python train.py --arch="swin" --model="image classifier" --dataset="photos of plants, animals and fungi (iNaturalist)" --train_examples=155796 --image_size=32 --crop_scale_min=1 --horizontal_flip=true --cutout=0.4 --targets=["order", "family"] --num_classes=[67, 181] --norm="layernorm" --norm_position="pre" --activation="gelu" --mlp_ratio=4 --head_dim=48 --fused_qkv=false --bias="none" --qk_norm=true --parallel_block=false --inner_norm=false --patch_size=[2, 2] --depths=[2, 5, 2] --widths=[96, 192, 384] --label_smoothing=0.1 --loss="cross_entropy" --init="small_normal" --residual_init="zero_last" --optimizer="soap" --beta2=0.99 --lr=0.0021 --beta1=0.9 --shampoo_beta=0.99 --eps=1e-08 --precondition_frequency=32 --max_precond_dim=512 --one_sided=true --adamw_lr_other_params=0.0025 --grad_clip=0.5 --sam_rho=0.1 --steps=7900 --batch_size=128 --epochs=6.5 --lr_schedule="step" --warmup_steps=390 --weight_decay=0.07 --adamw_weight_decay_other_params=0.01
Rows from block 6 of a small image classifier, named by matrix and row number. Rows with one number belong to one neuron. Each number is 50 + 12 x the weight over its row's rms, rounded and kept within 0 to 99. All counts start at 0. After the name is the row's rms in percent of the matrix's.
After each neuron's rows are labels from the 100 images, of 14976, where the neuron reaches its highest value: "strongest on" is what is common among them. Only what is clearly more common there than usual is listed. The data: photos of plants, animals and fungi (iNaturalist). In brackets: how many of the 100.
# fc1: MLP up (model.blocks.6.mlp.fc1.weight, 768x192), inputs 144-191
# fc2: MLP down (model.blocks.6.mlp.fc2.weight, 192x768, transposed), outputs 144-191

fc1.766 102:65 53 44 61 62 65 56 55 45 38 35 64 65 66 54 47 42 41 26 51 65 82 41 48 56 43 42 45 61 26 61 48 48 38 62 41 60 56 66 61 62 47 51 39 37 46 46 55
fc2.766 099:32 56 52 34 39 50 93 32 43 47 48 67 59 42 73 65 43 54 47 56 45 37 57 67 46 45 47 61 42 59 60 41 43 60 41 59 48 45 30 55 41 37 45 55 51 45 69 59
strongest on: class Insecta (71); phylum Arthropoda (71); order Lepidoptera (56); family: Nymphalidae (39)

fc1.211 096:44 39 55 42 15 47 60 53 44 53 51 37 45 43 50 47 47 49 23 58 44 42 40 52 49 27 61 45 61 46 43 28 61 42 52 54 55 67 54 57 38 43 41 50 55 63 70 65
fc2.211 090:39 54 60 53 59 35 27 50 41 48 55 57 49 46 65 59 23 46 51 39 33 50 32 38 32 53 30 55 35 39 27 66 57 38 39 37 49 60 69 74 56 65 70 40 74 51 73 61
strongest on: phylum Arthropoda (72); class Insecta (69); order Lepidoptera (40)

fc1.197 094:51 44 60 40 48 63 62 67 46 32 43 35 37 28 37 25 54 55 60 41 50 54 61 46 31 58 72 31 68 50 50 64 51 77 62 40 55 50 41 49 58 50 44 28 57 47 50 47
fc2.197 093:49 47 38 46 39 48 52 47 59 45 46 54 65 52 58 45 52 31 63 35 40 35 70 46 48 69 40 61 53 71 56 68 54 69 38 35 46 89 46 33 33 57 50 60 55 38 44 39
strongest on: class Aves (84)

fc1.198 108:64 21 55 37 62 39 41 59 63 44 61 35 47 38 41 61 47 58 55 50 84 54 63 43 30 60 43 60 57 41 33 56 60 54 53 57 43 40 47 40 55 60 57 54 59 46 52 79
fc2.198 110:54 44 39 57 33 51 53 40 50 28 52 49 68 53 43 50 23 66 57 42 39 39 42 41 57 69 65 39 57 63 38 49 55 39 36 56 34 47 34 37 61 55 43 63 71 55 54 37
strongest on: phylum Arthropoda (76); class Insecta (72); order Diptera (26); family: Syrphidae (26)

fc1.151 090:58 46 49 73 35 61 34 61 37 59 47 13 43 46 48 37 72 52 47 50 40 59 34 34 46 45 64 61 52 55 42 60 51 42 41 43 40 54 32 53 44 58 36 37 45 65 50 54
fc2.151 093:61 59 48 64 54 58 40 58 46 65 57 53 47 45 40 37 52 43 45 60 37 36 51 48 56 58 46 60 32 44 47 56 49 54 47 51 42 57 76 49 44 89 61 44 51 40 45 54
strongest on: class Insecta (59); order Lepidoptera (48); family: Pieridae (40)

fc1.715 096:59 39 43 61 61 53 43 38 55 49 60 27 48 52 45 46 51 59 59 60 47 35 49 24 45 68 63 44 47 59 44 39 43 25 36 42 42 32 54 44 37 65 42 42 67 53 50 55
fc2.715 098:44 60 56 24 59 42 47 55 42 58 69 52 48 35 31 39 60 39 59 45 24 40 51 42 36 33 48 70 34 30 45 51 44 32 61 51 50 55 81 50 50 81 66 63 53 50 59 59
strongest on: class Magnoliopsida (45); phylum Tracheophyta (45); kingdom Plantae (45); order Lepidoptera (32)

fc1.366 096:80 28 47 51 60 65 43 58 59 59 73 18 48 43 39 47 74 23 42 70 52 40 48 40 51 51 47 43 45 75 53 35 42 31 50 61 52 55 33 54 25 58 32 57 59 56 46 50
fc2.366 101:60 60 53 44 73 37 64 53 43 63 60 63 46 47 50 53 60 46 50 52 43 39 41 45 45 49 39 70 64 33 53 61 44 45 35 40 52 67 79 38 41 77 65 44 58 50 58 51
strongest on: phylum Arthropoda (76); class Insecta (73); order Lepidoptera (57)

fc1.382 099:40 60 49 58 55 52 29 43 52 36 41 46 33 56 57 58 48 53 54 56 44 60 43 52 52 31 37 50 50 37 44 44 71 39 60 72 51 51 68 53 57 58 78 40 37 63 51 47
fc2.382 106:43 50 58 59 40 43 34 30 31 37 31 66 61 65 59 58 46 48 44 34 53 50 45 77 33 67 68 42 40 63 65 55 62 54 57 53 54 36 38 49 42 55 59 53 60 34 43 51
strongest on: phylum Chordata (92); class Aves (89); order Passeriformes (81); family: Parulidae (32)

fc1.339 099:59 30 38 65 65 44 56 52 52 38 54 20 31 47 56 61 47 59 54 61 58 68 38 55 65 38 46 48 50 48 40 47 44 42 56 48 66 61 42 48 68 40 65 28 52 67 53 49
fc2.339 108:35 34 48 65 39 38 58 50 48 29 48 34 46 35 35 52 49 44 65 37 58 65 50 35 56 52 42 33 55 50 28 60 69 40 42 54 47 51 40 64 64 55 27 27 61 70 44 45
strongest on: class Aves (92); phylum Chordata (92); order Passeriformes (91); family: Parulidae (37)

fc1.460 100:55 62 70 33 54 67 37 49 55 55 59 20 44 36 29 37 49 54 36 33 49 68 42 37 56 74 47 42 80 50 55 60 43 58 68 31 48 45 51 39 63 66 57 44 68 44 37 29
fc2.460 100:26 42 68 40 47 49 59 57 43 69 60 61 45 44 45 51 61 43 75 47 64 30 35 67 30 45 74 74 53 70 53 65 39 62 55 51 41 59 50 43 60 61 49 41 44 44 53 38
strongest on: class Aves (86)

fc1.674 102:62 66 50 52 43 49 39 71 47 51 53 35 35 35 68 55 51 35 54 48 76 50 65 61 35 46 29 36 60 62 75 49 50 40 73 40 60 46 52 35 58 43 37 54 48 47 37 59
fc2.674 101:34 41 47 57 40 51 48 43 65 60 40 57 49 81 55 54 51 40 36 50 60 26 31 40 55 47 53 24 40 56 60 50 40 64 62 35 36 70 37 50 42 50 46 24 59 74 62 56
strongest on: order Charadriiformes (25)

fc1.300 095:59 56 37 58 48 64 43 28 52 42 41 35 44 44 59 61 52 61 65 40 46 84 37 64 71 51 56 50 62 35 40 38 46 42 52 52 49 63 33 54 48 62 57 48 43 67 51 56
fc2.300 116:43 31 58 54 41 56 50 55 45 50 57 46 60 39 36 42 34 52 44 31 60 69 28 52 62 50 46 39 46 61 48 41 44 29 60 55 42 32 45 46 51 74 37 36 56 53 55 59
strongest on: class Aves (97); phylum Chordata (97); order Passeriformes (87); family: Parulidae (47)

fc1.563 088:30 42 49 50 58 41 58 48 55 48 36 30 51 38 62 76 58 45 39 40 51 28 72 72 60 44 47 38 45 33 68 51 47 57 73 42 71 45 30 23 49 66 46 45 59 44 53 48
fc2.563 103:49 57 53 81 63 63 49 49 67 49 64 71 39 68 55 44 52 68 67 43 58 54 35 48 71 52 36 58 40 55 51 51 49 46 57 68 38 45 45 25 40 60 02 40 60 55 41 34
strongest on: order Odonata (32)

fc1.336 105:40 37 65 68 33 39 53 47 44 46 53 56 47 31 69 51 46 35 40 46 69 56 58 41 29 75 54 72 63 65 54 56 56 27 51 36 17 55 64 55 44 63 62 62 45 47 54 58
fc2.336 103:44 68 40 44 44 76 39 42 65 41 46 49 68 53 61 50 38 60 37 37 48 50 54 44 65 50 48 20 71 51 75 38 51 72 53 37 67 56 33 47 50 47 65 71 46 40 70 49
strongest on: phylum Chordata (97); class Aves (95)

fc1.530 095:74 35 56 51 46 52 58 56 48 49 61 31 47 52 51 47 64 47 56 73 43 43 38 24 53 60 59 41 42 69 48 43 35 42 50 44 56 52 37 32 41 70 32 19 54 46 59 57
fc2.530 095:37 56 64 55 41 51 36 58 37 59 51 67 47 43 37 40 64 40 47 56 41 42 48 49 27 41 32 27 30 47 42 50 28 70 52 50 63 59 79 37 37 71 60 53 68 39 58 40
strongest on: order Lepidoptera (31)

fc1.483 098:52 55 47 54 61 46 40 47 70 45 57 60 42 59 48 48 73 29 28 71 57 57 47 52 33 51 61 49 65 75 50 67 58 35 54 44 54 53 50 28 38 48 35 52 57 59 47 57
fc2.483 098:51 54 60 46 38 36 56 61 63 41 54 36 64 21 50 56 66 43 38 40 64 61 76 48 50 59 67 58 74 63 55 57 55 53 52 40 41 41 59 26 64 49 74 78 46 65 39 66
strongest on: phylum Chordata (95); class Aves (92); order Charadriiformes (44); family: Scolopacidae (28)

fc1.544 102:55 53 45 35 32 56 40 44 43 49 54 54 65 56 65 27 62 70 40 59 33 54 58 48 54 55 68 62 38 40 80 43 37 50 51 46 35 34 73 58 53 49 61 62 50 45 60 65
fc2.544 100:83 17 39 33 45 41 50 60 44 56 63 62 34 51 36 68 47 54 42 53 42 46 61 48 35 54 37 45 61 78 54 52 56 39 59 48 65 59 23 49 41 62 33 52 51 63 35 52
strongest on: phylum Tracheophyta (46); kingdom Plantae (46); class Magnoliopsida (45)

fc1.70 099:58 51 56 47 28 57 44 52 41 57 43 33 49 44 60 49 40 79 38 69 42 53 65 38 43 42 53 47 50 33 59 53 55 79 50 27 37 40 92 55 47 67 60 58 38 66 33 32
fc2.70 100:53 47 24 53 76 68 49 71 65 50 47 57 42 56 25 55 53 46 38 42 45 41 49 43 62 27 66 56 56 31 22 69 65 64 26 52 58 37 63 36 44 72 55 54 46 64 74 37
strongest on: order Charadriiformes (34)

fc1.332 089:61 67 33 49 59 68 26 56 78 56 39 29 41 53 47 54 44 46 50 66 70 56 44 36 41 30 59 29 40 59 29 66 50 46 53 50 28 41 54 37 49 49 36 39 53 43 43 25
fc2.332 087:44 53 67 44 36 43 54 58 62 55 77 40 43 43 31 37 43 54 48 46 29 82 56 51 52 66 41 54 59 67 60 56 44 45 71 58 45 56 52 40 52 74 87 63 39 67 34 56
strongest on: order Charadriiformes (26)

fc1.110 099:73 62 62 55 55 36 52 51 67 64 53 43 70 21 51 47 35 58 66 30 68 54 37 46 58 50 36 57 61 32 40 77 42 59 58 51 52 59 35 40 36 44 28 60 50 53 70 43
fc2.110 102:45 34 62 51 33 49 56 56 36 33 32 57 28 55 59 50 60 41 37 58 66 61 59 36 47 81 63 59 38 45 58 33 56 60 53 46 32 44 48 46 63 59 64 51 55 59 29 43
strongest on: order Lepidoptera (31)

fc1.699 098:28 63 48 49 64 52 23 42 44 50 42 46 50 45 61 55 37 61 71 46 56 68 58 60 43 47 58 47 16 57 39 70 34 42 53 45 41 37 58 54 56 46 58 53 34 53 60 53
fc2.699 100:39 39 27 40 48 56 78 66 52 54 88 28 49 54 61 64 28 61 40 41 33 40 42 63 30 54 44 57 54 40 76 33 53 51 34 51 49 32 61 52 60 50 41 37 68 38 46 59
strongest on: kingdom Plantae (61); phylum Tracheophyta (61); class Magnoliopsida (54)

fc1.480 099:40 40 68 55 57 38 46 46 48 39 25 39 57 48 70 44 67 47 60 38 64 39 56 41 47 56 68 76 60 39 36 61 55 64 62 42 48 77 44 62 59 46 47 50 50 70 40 47
fc2.480 096:30 43 55 50 45 76 50 52 61 45 62 50 48 29 51 54 45 58 43 61 55 48 37 45 51 69 48 49 42 53 70 29 52 64 44 27 62 36 52 65 41 54 62 64 38 37 73 48
strongest on: class Mammalia (27)

fc1.679 105:37 41 40 60 50 55 35 31 53 58 46 53 51 41 67 65 66 35 49 41 51 50 59 38 52 58 48 67 31 46 79 49 57 40 49 41 50 40 42 35 59 64 48 38 50 80 43 35
fc2.679 099:53 36 47 38 46 39 47 53 55 49 54 65 47 50 42 48 43 74 48 50 72 47 35 37 57 29 66 65 53 49 60 47 48 31 53 50 45 56 56 61 29 61 69 33 47 62 80 55
strongest on: order Lepidoptera (37)

fc1.587 110:57 61 61 32 33 52 42 51 33 53 29 39 54 56 47 57 54 53 51 53 47 22 63 39 59 47 68 36 52 22 55 33 53 37 25 37 61 43 68 31 43 27 36 37 20 40 53 62
fc2.587 101:18 47 41 27 56 46 51 67 26 40 77 47 78 53 54 51 60 45 57 15 46 47 52 58 37 24 04 52 40 48 51 62 41 64 40 54 44 78 58 66 69 62 54 56 40 81 58 26
strongest on: phylum Arthropoda (73); class Insecta (72); order Lepidoptera (65); family: Nymphalidae (40)

fc1.736 107:46 71 56 52 54 64 30 49 37 55 45 26 54 24 39 56 48 37 52 53 52 61 47 48 34 47 23 31 36 68 49 64 43 47 31 42 49 54 46 67 49 55 52 46 60 45 50 37
fc2.736 094:47 35 55 42 46 46 60 78 58 48 48 51 52 48 42 41 55 66 64 59 40 32 66 48 49 52 51 64 30 54 45 56 49 54 44 52 49 59 55 59 43 56 36 43 55 57 50 44
strongest on: phylum Arthropoda (91); class Insecta (89)

fc1.314 099:67 43 63 50 30 32 33 51 43 68 68 46 41 28 32 57 46 64 44 60 59 36 64 33 52 49 55 56 55 50 61 53 37 74 74 51 41 58 46 50 49 45 68 49 45 51 64 80
fc2.314 094:42 70 48 34 45 57 63 51 50 39 51 48 35 58 59 50 42 59 57 53 66 45 51 53 71 50 42 59 46 52 73 61 59 36 41 68 41 60 61 46 46 44 43 59 71 48 72 21
strongest on: order Charadriiformes (32)

fc1.351 091:43 34 46 54 48 51 42 36 42 50 25 34 47 50 35 55 47 36 41 68 47 49 27 40 47 53 62 43 62 54 56 60 63 61 54 31 57 39 64 52 50 51 59 26 52 41 42 58
fc2.351 085:38 53 32 59 39 61 78 63 50 37 58 77 69 71 62 34 38 47 41 52 56 38 39 26 43 57 55 61 58 42 47 45 43 54 31 54 52 61 48 56 53 57 30 32 44 36 50 38
strongest on: kingdom Plantae (55); phylum Tracheophyta (55); class: Liliopsida (27); order Asparagales (25)

fc1.553 101:39 45 59 55 43 54 38 24 51 49 53 59 46 49 39 66 35 69 50 65 70 37 48 47 37 62 55 45 78 47 30 26 40 55 36 55 56 63 65 51 49 21 39 67 52 43 54 45
fc2.553 100:33 48 47 34 63 49 39 59 52 40 48 76 47 53 45 44 41 52 53 52 59 63 59 34 42 37 53 50 52 45 51 35 47 52 64 52 77 60 68 61 40 45 43 41 44 69 62 65
strongest on: phylum Tracheophyta (43); kingdom Plantae (43)

fc1.378 108:65 60 54 38 42 43 31 73 60 53 34 45 44 55 62 31 50 42 47 31 62 42 56 68 44 47 56 60 35 70 42 56 47 43 65 24 28 54 28 31 57 38 65 41 56 43 45 62
fc2.378 100:42 56 65 31 44 73 48 68 58 48 73 43 43 65 64 68 39 52 42 35 34 53 51 38 36 61 78 52 53 39 46 32 61 57 53 61 53 48 55 64 35 43 46 58 56 52 60 26
strongest on: phylum Chordata (97); class Aves (92); order Passeriformes (54)

fc1.658 108:33 46 58 54 60 44 69 43 43 32 47 75 58 51 56 49 38 62 53 38 60 50 48 71 45 45 49 40 21 44 56 41 53 54 54 30 44 71 58 38 68 54 29 66 28 65 67 48
fc2.658 102:58 35 65 48 35 46 57 49 48 54 59 58 53 65 31 58 64 42 49 24 64 40 56 46 57 48 44 47 66 69 63 64 43 42 41 76 45 33 48 68 42 42 61 44 61 45 51 25
strongest on: phylum Arthropoda (68); class Insecta (65)

fc1.400 099:63 51 46 53 61 62 38 37 47 37 37 34 82 27 54 33 43 33 34 61 66 47 51 60 66 65 39 36 52 49 46 72 48 49 59 47 51 55 47 61 60 55 55 54 49 38 54 41
fc2.400 104:51 47 57 73 41 60 58 43 78 48 54 72 51 39 47 50 30 51 46 42 67 44 37 41 56 52 81 47 64 32 45 42 40 34 52 37 56 47 52 53 61 61 30 42 54 45 58 50
strongest on: kingdom Plantae (65); phylum Tracheophyta (65); order Asparagales (28); family: Asparagaceae (28)

fc1.115 102:67 36 69 52 39 48 66 40 50 61 59 43 48 40 71 51 54 38 61 54 65 45 58 28 60 61 66 35 29 49 38 65 62 48 42 43 47 41 38 47 54 71 50 47 60 38 38 65
fc2.115 097:43 59 46 35 75 44 39 52 52 61 49 53 61 54 31 79 79 30 41 68 56 36 39 31 54 58 57 59 57 23 36 54 47 55 75 47 46 44 41 63 43 54 51 28 24 58 58 40
strongest on: class Magnoliopsida (25); phylum Tracheophyta (25); kingdom Plantae (25)

fc1.525 102:40 48 42 51 41 80 37 43 60 45 29 43 50 54 50 62 44 29 38 52 60 63 54 54 55 31 56 49 55 76 53 49 45 46 56 69 58 65 67 43 43 41 46 44 61 44 59 41
fc2.525 100:22 56 60 44 44 29 69 32 40 40 49 45 69 35 38 49 70 52 55 38 45 50 48 54 51 57 50 69 60 37 53 60 51 43 53 30 39 55 47 51 51 58 65 56 31 58 51 38
strongest on: phylum Tracheophyta (40); kingdom Plantae (40)

fc1.355 088:55 60 67 48 61 36 48 56 56 48 50 42 43 42 61 41 63 51 58 42 48 54 63 37 45 67 74 53 56 24 44 37 44 66 45 47 38 49 42 45 84 52 50 59 31 55 31 40
fc2.355 101:64 56 48 45 29 44 61 56 57 48 53 74 60 59 73 40 48 34 73 60 37 61 38 49 55 69 35 45 54 52 50 66 36 55 62 55 47 70 43 55 46 57 63 43 44 23 29 52
strongest on: phylum Chordata (93); class Aves (90); order Passeriformes (50)

fc1.450 097:60 63 48 53 57 56 53 47 57 21 43 47 53 73 55 42 54 51 34 62 40 50 57 60 56 37 38 48 51 58 77 55 42 65 39 41 67 36 55 55 43 54 41 60 76 50 44 57
fc2.450 110:37 41 55 50 20 66 46 45 66 56 44 43 37 56 53 73 55 61 46 28 57 66 44 77 74 58 56 57 55 75 54 43 68 55 54 48 39 36 37 58 54 57 33 50 48 34 63 42
strongest on: order Odonata (53); family: Coenagrionidae (38)

fc1.467 103:41 46 44 56 50 47 44 44 48 51 48 44 38 63 60 50 52 52 40 73 47 53 43 62 42 49 66 55 29 48 53 81 75 53 56 38 60 73 58 55 39 40 70 49 49 51 56 43
fc2.467 103:68 57 71 41 31 44 62 48 44 63 45 52 56 55 41 47 62 56 18 47 49 34 28 47 86 61 35 53 68 48 61 73 47 72 45 49 53 50 52 54 53 59 47 56 53 40 33 72
strongest on: order Lepidoptera (45); family: Nymphalidae (32)

fc1.76 105:46 45 63 63 42 37 32 49 39 38 51 42 48 43 59 47 53 57 55 53 62 47 52 56 31 52 39 66 32 23 32 41 57 42 51 48 73 61 45 34 67 52 26 43 22 53 60 56
fc2.76 101:34 49 58 37 53 57 53 56 60 49 57 67 31 46 64 30 54 39 38 59 33 57 48 64 65 57 35 55 39 64 41 40 53 51 63 52 59 20 49 51 37 67 57 42 44 33 28 40
strongest on: class Mammalia (27)

fc1.438 102:47 42 46 57 57 39 57 53 57 51 59 24 44 63 50 37 32 51 57 67 29 55 33 40 46 49 40 65 72 50 36 46 35 47 32 60 57 60 77 52 43 75 40 61 71 46 65 47
fc2.438 104:51 63 64 47 55 44 49 42 48 71 54 53 59 43 58 34 69 52 39 46 61 51 34 31 70 25 44 64 59 47 71 47 62 51 73 43 32 60 35 59 58 62 56 54 42 56 68 63
strongest on: class Aves (90)

fc1.187 095:46 64 44 55 73 66 33 29 44 54 37 25 31 48 60 60 48 55 62 57 55 64 43 50 55 41 56 69 69 55 54 54 37 59 35 76 50 32 44 52 42 53 36 36 44 48 69 62
fc2.187 097:42 40 44 52 37 59 66 56 75 39 82 40 56 55 45 52 34 61 49 43 37 45 40 61 60 56 50 38 48 42 46 70 53 42 74 34 52 41 53 62 46 51 65 46 64 18 44 54
strongest on: kingdom Plantae (52); phylum Tracheophyta (52); class Magnoliopsida (42)

fc1.588 101:68 54 38 44 39 66 46 34 55 60 47 51 46 65 63 47 35 57 48 41 66 37 77 27 45 39 40 33 62 44 33 44 38 47 34 64 53 61 43 47 45 41 37 63 50 50 43 57
fc2.588 107:59 61 46 60 67 51 26 40 61 47 42 53 70 54 52 36 43 42 39 33 46 44 56 44 46 32 39 75 24 57 53 51 41 48 46 65 73 79 22 58 59 50 47 56 58 65 61 47
strongest on: class Insecta (73); phylum Arthropoda (73); order Lepidoptera (66); family: Nymphalidae (25)

fc1.502 096:44 51 29 47 65 52 49 32 52 29 53 49 55 54 56 38 33 56 64 51 40 73 35 47 52 46 38 41 38 46 53 54 26 46 44 27 49 67 73 39 47 59 21 46 57 52 62 82
fc2.502 094:46 29 61 64 59 58 42 56 49 77 52 65 42 38 41 49 69 44 36 72 35 43 47 72 33 56 43 53 44 72 49 46 65 45 37 66 64 51 41 67 62 46 27 47 66 52 36 57
strongest on: order Charadriiformes (31)

fc1.690 101:64 52 56 46 44 36 50 56 51 76 65 53 41 55 62 45 44 38 45 43 60 64 71 56 39 37 51 59 46 63 35 40 42 38 56 61 48 44 57 39 64 61 51 57 41 43 40 38
fc2.690 101:27 65 32 54 44 67 43 61 53 47 69 76 51 66 49 35 50 54 62 31 49 43 59 56 81 72 64 49 36 37 67 44 53 71 48 42 46 43 55 55 63 35 29 49 50 36 61 52
strongest on: order Lepidoptera (32)

fc1.179 101:48 58 58 41 44 48 51 47 55 45 28 49 61 48 61 21 59 41 43 74 63 56 63 52 61 34 40 52 61 44 66 50 60 71 49 38 53 42 52 44 48 67 14 48 41 44 49 32
fc2.179 104:36 52 52 43 36 66 71 55 49 38 50 16 54 72 52 43 39 62 58 36 20 55 57 65 51 61 73 46 46 50 77 47 50 46 43 49 43 78 39 56 33 48 62 42 37 55 70 50
strongest on: order Odonata (32)

fc1.232 100:52 80 67 48 46 46 54 42 48 54 54 35 69 39 48 35 57 26 56 60 46 46 75 44 70 57 48 39 45 48 71 48 60 53 31 42 42 41 44 55 53 56 15 36 45 30 47 55
fc2.232 098:46 51 37 42 30 67 64 59 57 62 38 44 69 90 56 47 50 62 69 52 47 34 59 57 40 36 57 56 57 66 68 56 47 51 67 60 46 57 31 67 52 52 55 47 45 61 58 44
strongest on: order Odonata (34)

fc1.703 095:73 42 65 50 39 53 61 44 26 60 47 46 41 58 32 37 58 50 58 53 47 37 51 73 47 48 58 52 49 61 55 70 44 42 42 47 71 51 52 50 42 55 53 45 50 47 42 78
fc2.703 094:53 19 26 45 31 56 65 55 36 56 59 62 52 71 34 37 53 48 56 36 40 48 20 56 44 33 30 61 50 50 61 27 38 52 54 43 32 49 31 51 54 47 42 63 45 28 41 33
strongest on: phylum Chordata (92); class Aves (91); order Passeriformes (58)

fc1.767 104:47 52 66 63 69 34 49 49 56 73 25 58 52 53 49 45 42 42 74 78 58 43 63 58 66 39 62 42 37 48 72 62 58 42 28 51 52 65 51 61 38 52 51 35 48 45 37 65
fc2.767 098:51 56 42 09 32 58 64 54 24 29 44 53 33 52 61 55 45 57 64 49 42 41 75 58 41 55 49 64 52 60 53 66 42 42 61 42 37 46 49 67 59 47 47 41 38 35 63 65
strongest on: order Odonata (28)

fc1.190 095:47 57 51 59 47 56 44 27 49 50 39 75 54 49 71 40 78 56 52 41 68 65 62 57 41 47 44 45 54 71 54 49 37 69 61 54 50 49 55 57 62 76 51 32 57 45 48 51
fc2.190 105:53 32 34 64 62 51 37 41 68 42 65 29 60 53 39 51 53 56 47 43 65 30 33 59 51 53 60 43 58 57 49 29 63 43 51 43 39 27 63 60 25 32 48 41 54 43 57 45
strongest on: kingdom Plantae (39); phylum Tracheophyta (39); class Magnoliopsida (35)

fc1.107 104:43 51 44 53 75 56 51 37 55 61 46 49 42 24 66 53 69 47 58 42 47 35 49 56 70 37 39 80 27 33 54 55 69 66 47 51 37 35 54 41 50 58 34 41 46 54 61 49
fc2.107 102:65 50 43 52 65 26 67 64 46 55 48 48 48 71 33 52 56 55 49 69 54 37 55 35 48 47 68 49 54 31 34 56 41 37 60 31 48 57 42 39 37 62 19 21 58 68 42 47
strongest on: order Charadriiformes (59); family: Laridae (40)

fc1.168 098:46 45 82 42 48 55 21 32 47 52 52 46 50 48 30 54 50 52 58 58 57 57 42 26 62 48 57 31 42 45 44 58 55 66 40 46 40 39 55 46 41 65 49 38 49 57 52 57
fc2.168 102:61 54 46 34 60 13 43 37 50 65 49 37 44 58 39 65 61 55 32 48 44 42 32 44 23 38 40 58 56 60 48 61 39 55 67 58 63 55 56 49 58 42 68 43 31 42 44 47
strongest on: class Insecta (63); phylum Arthropoda (63); order Lepidoptera (54)

fc1.143 108:41 47 58 21 52 60 49 40 47 73 53 56 39 59 43 58 66 42 58 44 64 17 51 50 45 50 48 35 44 40 32 52 57 35 62 47 53 67 64 44 56 40 49 39 37 51 57 35
fc2.143 109:61 69 49 53 54 45 53 58 31 29 54 48 36 44 64 46 41 64 44 56 42 54 92 62 66 35 44 48 38 57 62 58 25 54 61 42 46 48 74 49 67 62 48 55 45 52 34 47
strongest on: phylum Tracheophyta (38); kingdom Plantae (38); class Magnoliopsida (36)

fc1.47 098:42 45 73 48 37 52 46 37 68 42 72 44 48 50 62 36 79 22 47 58 47 69 59 40 49 18 55 55 54 64 56 42 52 42 26 46 48 58 47 48 48 51 56 77 47 49 51 58
fc2.47 107:38 55 40 45 44 53 61 45 28 50 37 55 79 56 55 52 61 49 54 56 66 56 46 51 63 78 70 45 60 40 56 52 56 64 78 56 38 41 51 59 41 58 70 51 56 36 63 55
strongest on: order Lepidoptera (38)

fc1.499 087:63 69 61 51 32 57 53 50 49 55 44 48 45 37 73 47 51 58 47 46 50 59 65 29 54 42 63 46 53 37 36 60 39 73 49 26 38 62 76 37 49 77 67 85 49 65 42 60
fc2.499 094:53 55 57 44 58 42 52 75 65 44 56 32 49 52 25 65 68 41 33 62 69 43 43 44 30 33 54 80 49 38 16 65 50 65 51 48 61 37 74 55 28 52 56 60 47 66 53 46
strongest on: order Charadriiformes (36)

fc1.639 108:62 55 83 38 46 48 38 64 34 55 36 44 38 41 22 56 49 55 50 42 50 65 54 59 65 50 66 64 39 31 71 53 50 46 55 49 55 48 73 47 53 51 78 32 46 59 47 57
fc2.639 104:54 39 46 57 53 49 62 61 45 42 64 55 48 50 70 50 44 68 51 61 64 39 54 56 57 50 22 36 51 41 61 55 52 65 48 71 59 54 44 73 67 61 22 54 54 48 53 48
strongest on: phylum Tracheophyta (43); kingdom Plantae (43); class Magnoliopsida (40)

fc1.720 102:39 46 38 35 35 63 43 29 51 49 36 51 70 39 48 34 63 45 68 20 52 56 55 45 48 65 50 50 21 41 54 60 46 43 45 36 68 39 37 49 59 36 51 40 35 42 63 65
fc2.720 097:48 51 54 41 18 48 66 67 37 27 65 40 46 53 65 49 29 72 22 61 31 21 73 38 66 49 47 53 53 46 66 54 50 48 43 57 60 36 64 33 50 58 30 43 35 35 42 39
strongest on: class Magnoliopsida (28); phylum Tracheophyta (28); kingdom Plantae (28)

fc1.303 106:62 39 58 57 28 18 30 64 49 66 71 55 53 24 49 37 57 65 63 70 37 68 36 60 55 65 43 53 48 55 27 40 44 54 50 45 52 55 40 36 43 33 59 50 60 38 54 32
fc2.303 103:39 42 47 37 61 69 44 38 74 46 50 50 51 62 42 61 39 50 47 44 62 58 47 29 54 48 61 54 69 48 38 56 39 46 33 32 28 54 41 51 45 62 46 55 50 33 61 50
strongest on: class Aves (86); order Charadriiformes (25)

fc1.209 100:51 51 44 36 60 28 43 31 70 50 39 47 55 59 61 35 73 73 47 36 45 50 44 23 43 48 39 51 59 43 78 62 50 53 50 40 75 68 29 56 58 46 50 54 39 53 56 56
fc2.209 101:39 63 48 65 68 77 57 51 62 61 67 51 65 44 57 46 47 38 67 50 56 42 65 54 58 60 45 71 51 63 44 42 48 37 44 47 54 45 41 47 44 51 62 57 42 52 53 38
strongest on: kingdom Plantae (42); phylum Tracheophyta (42); class Magnoliopsida (31)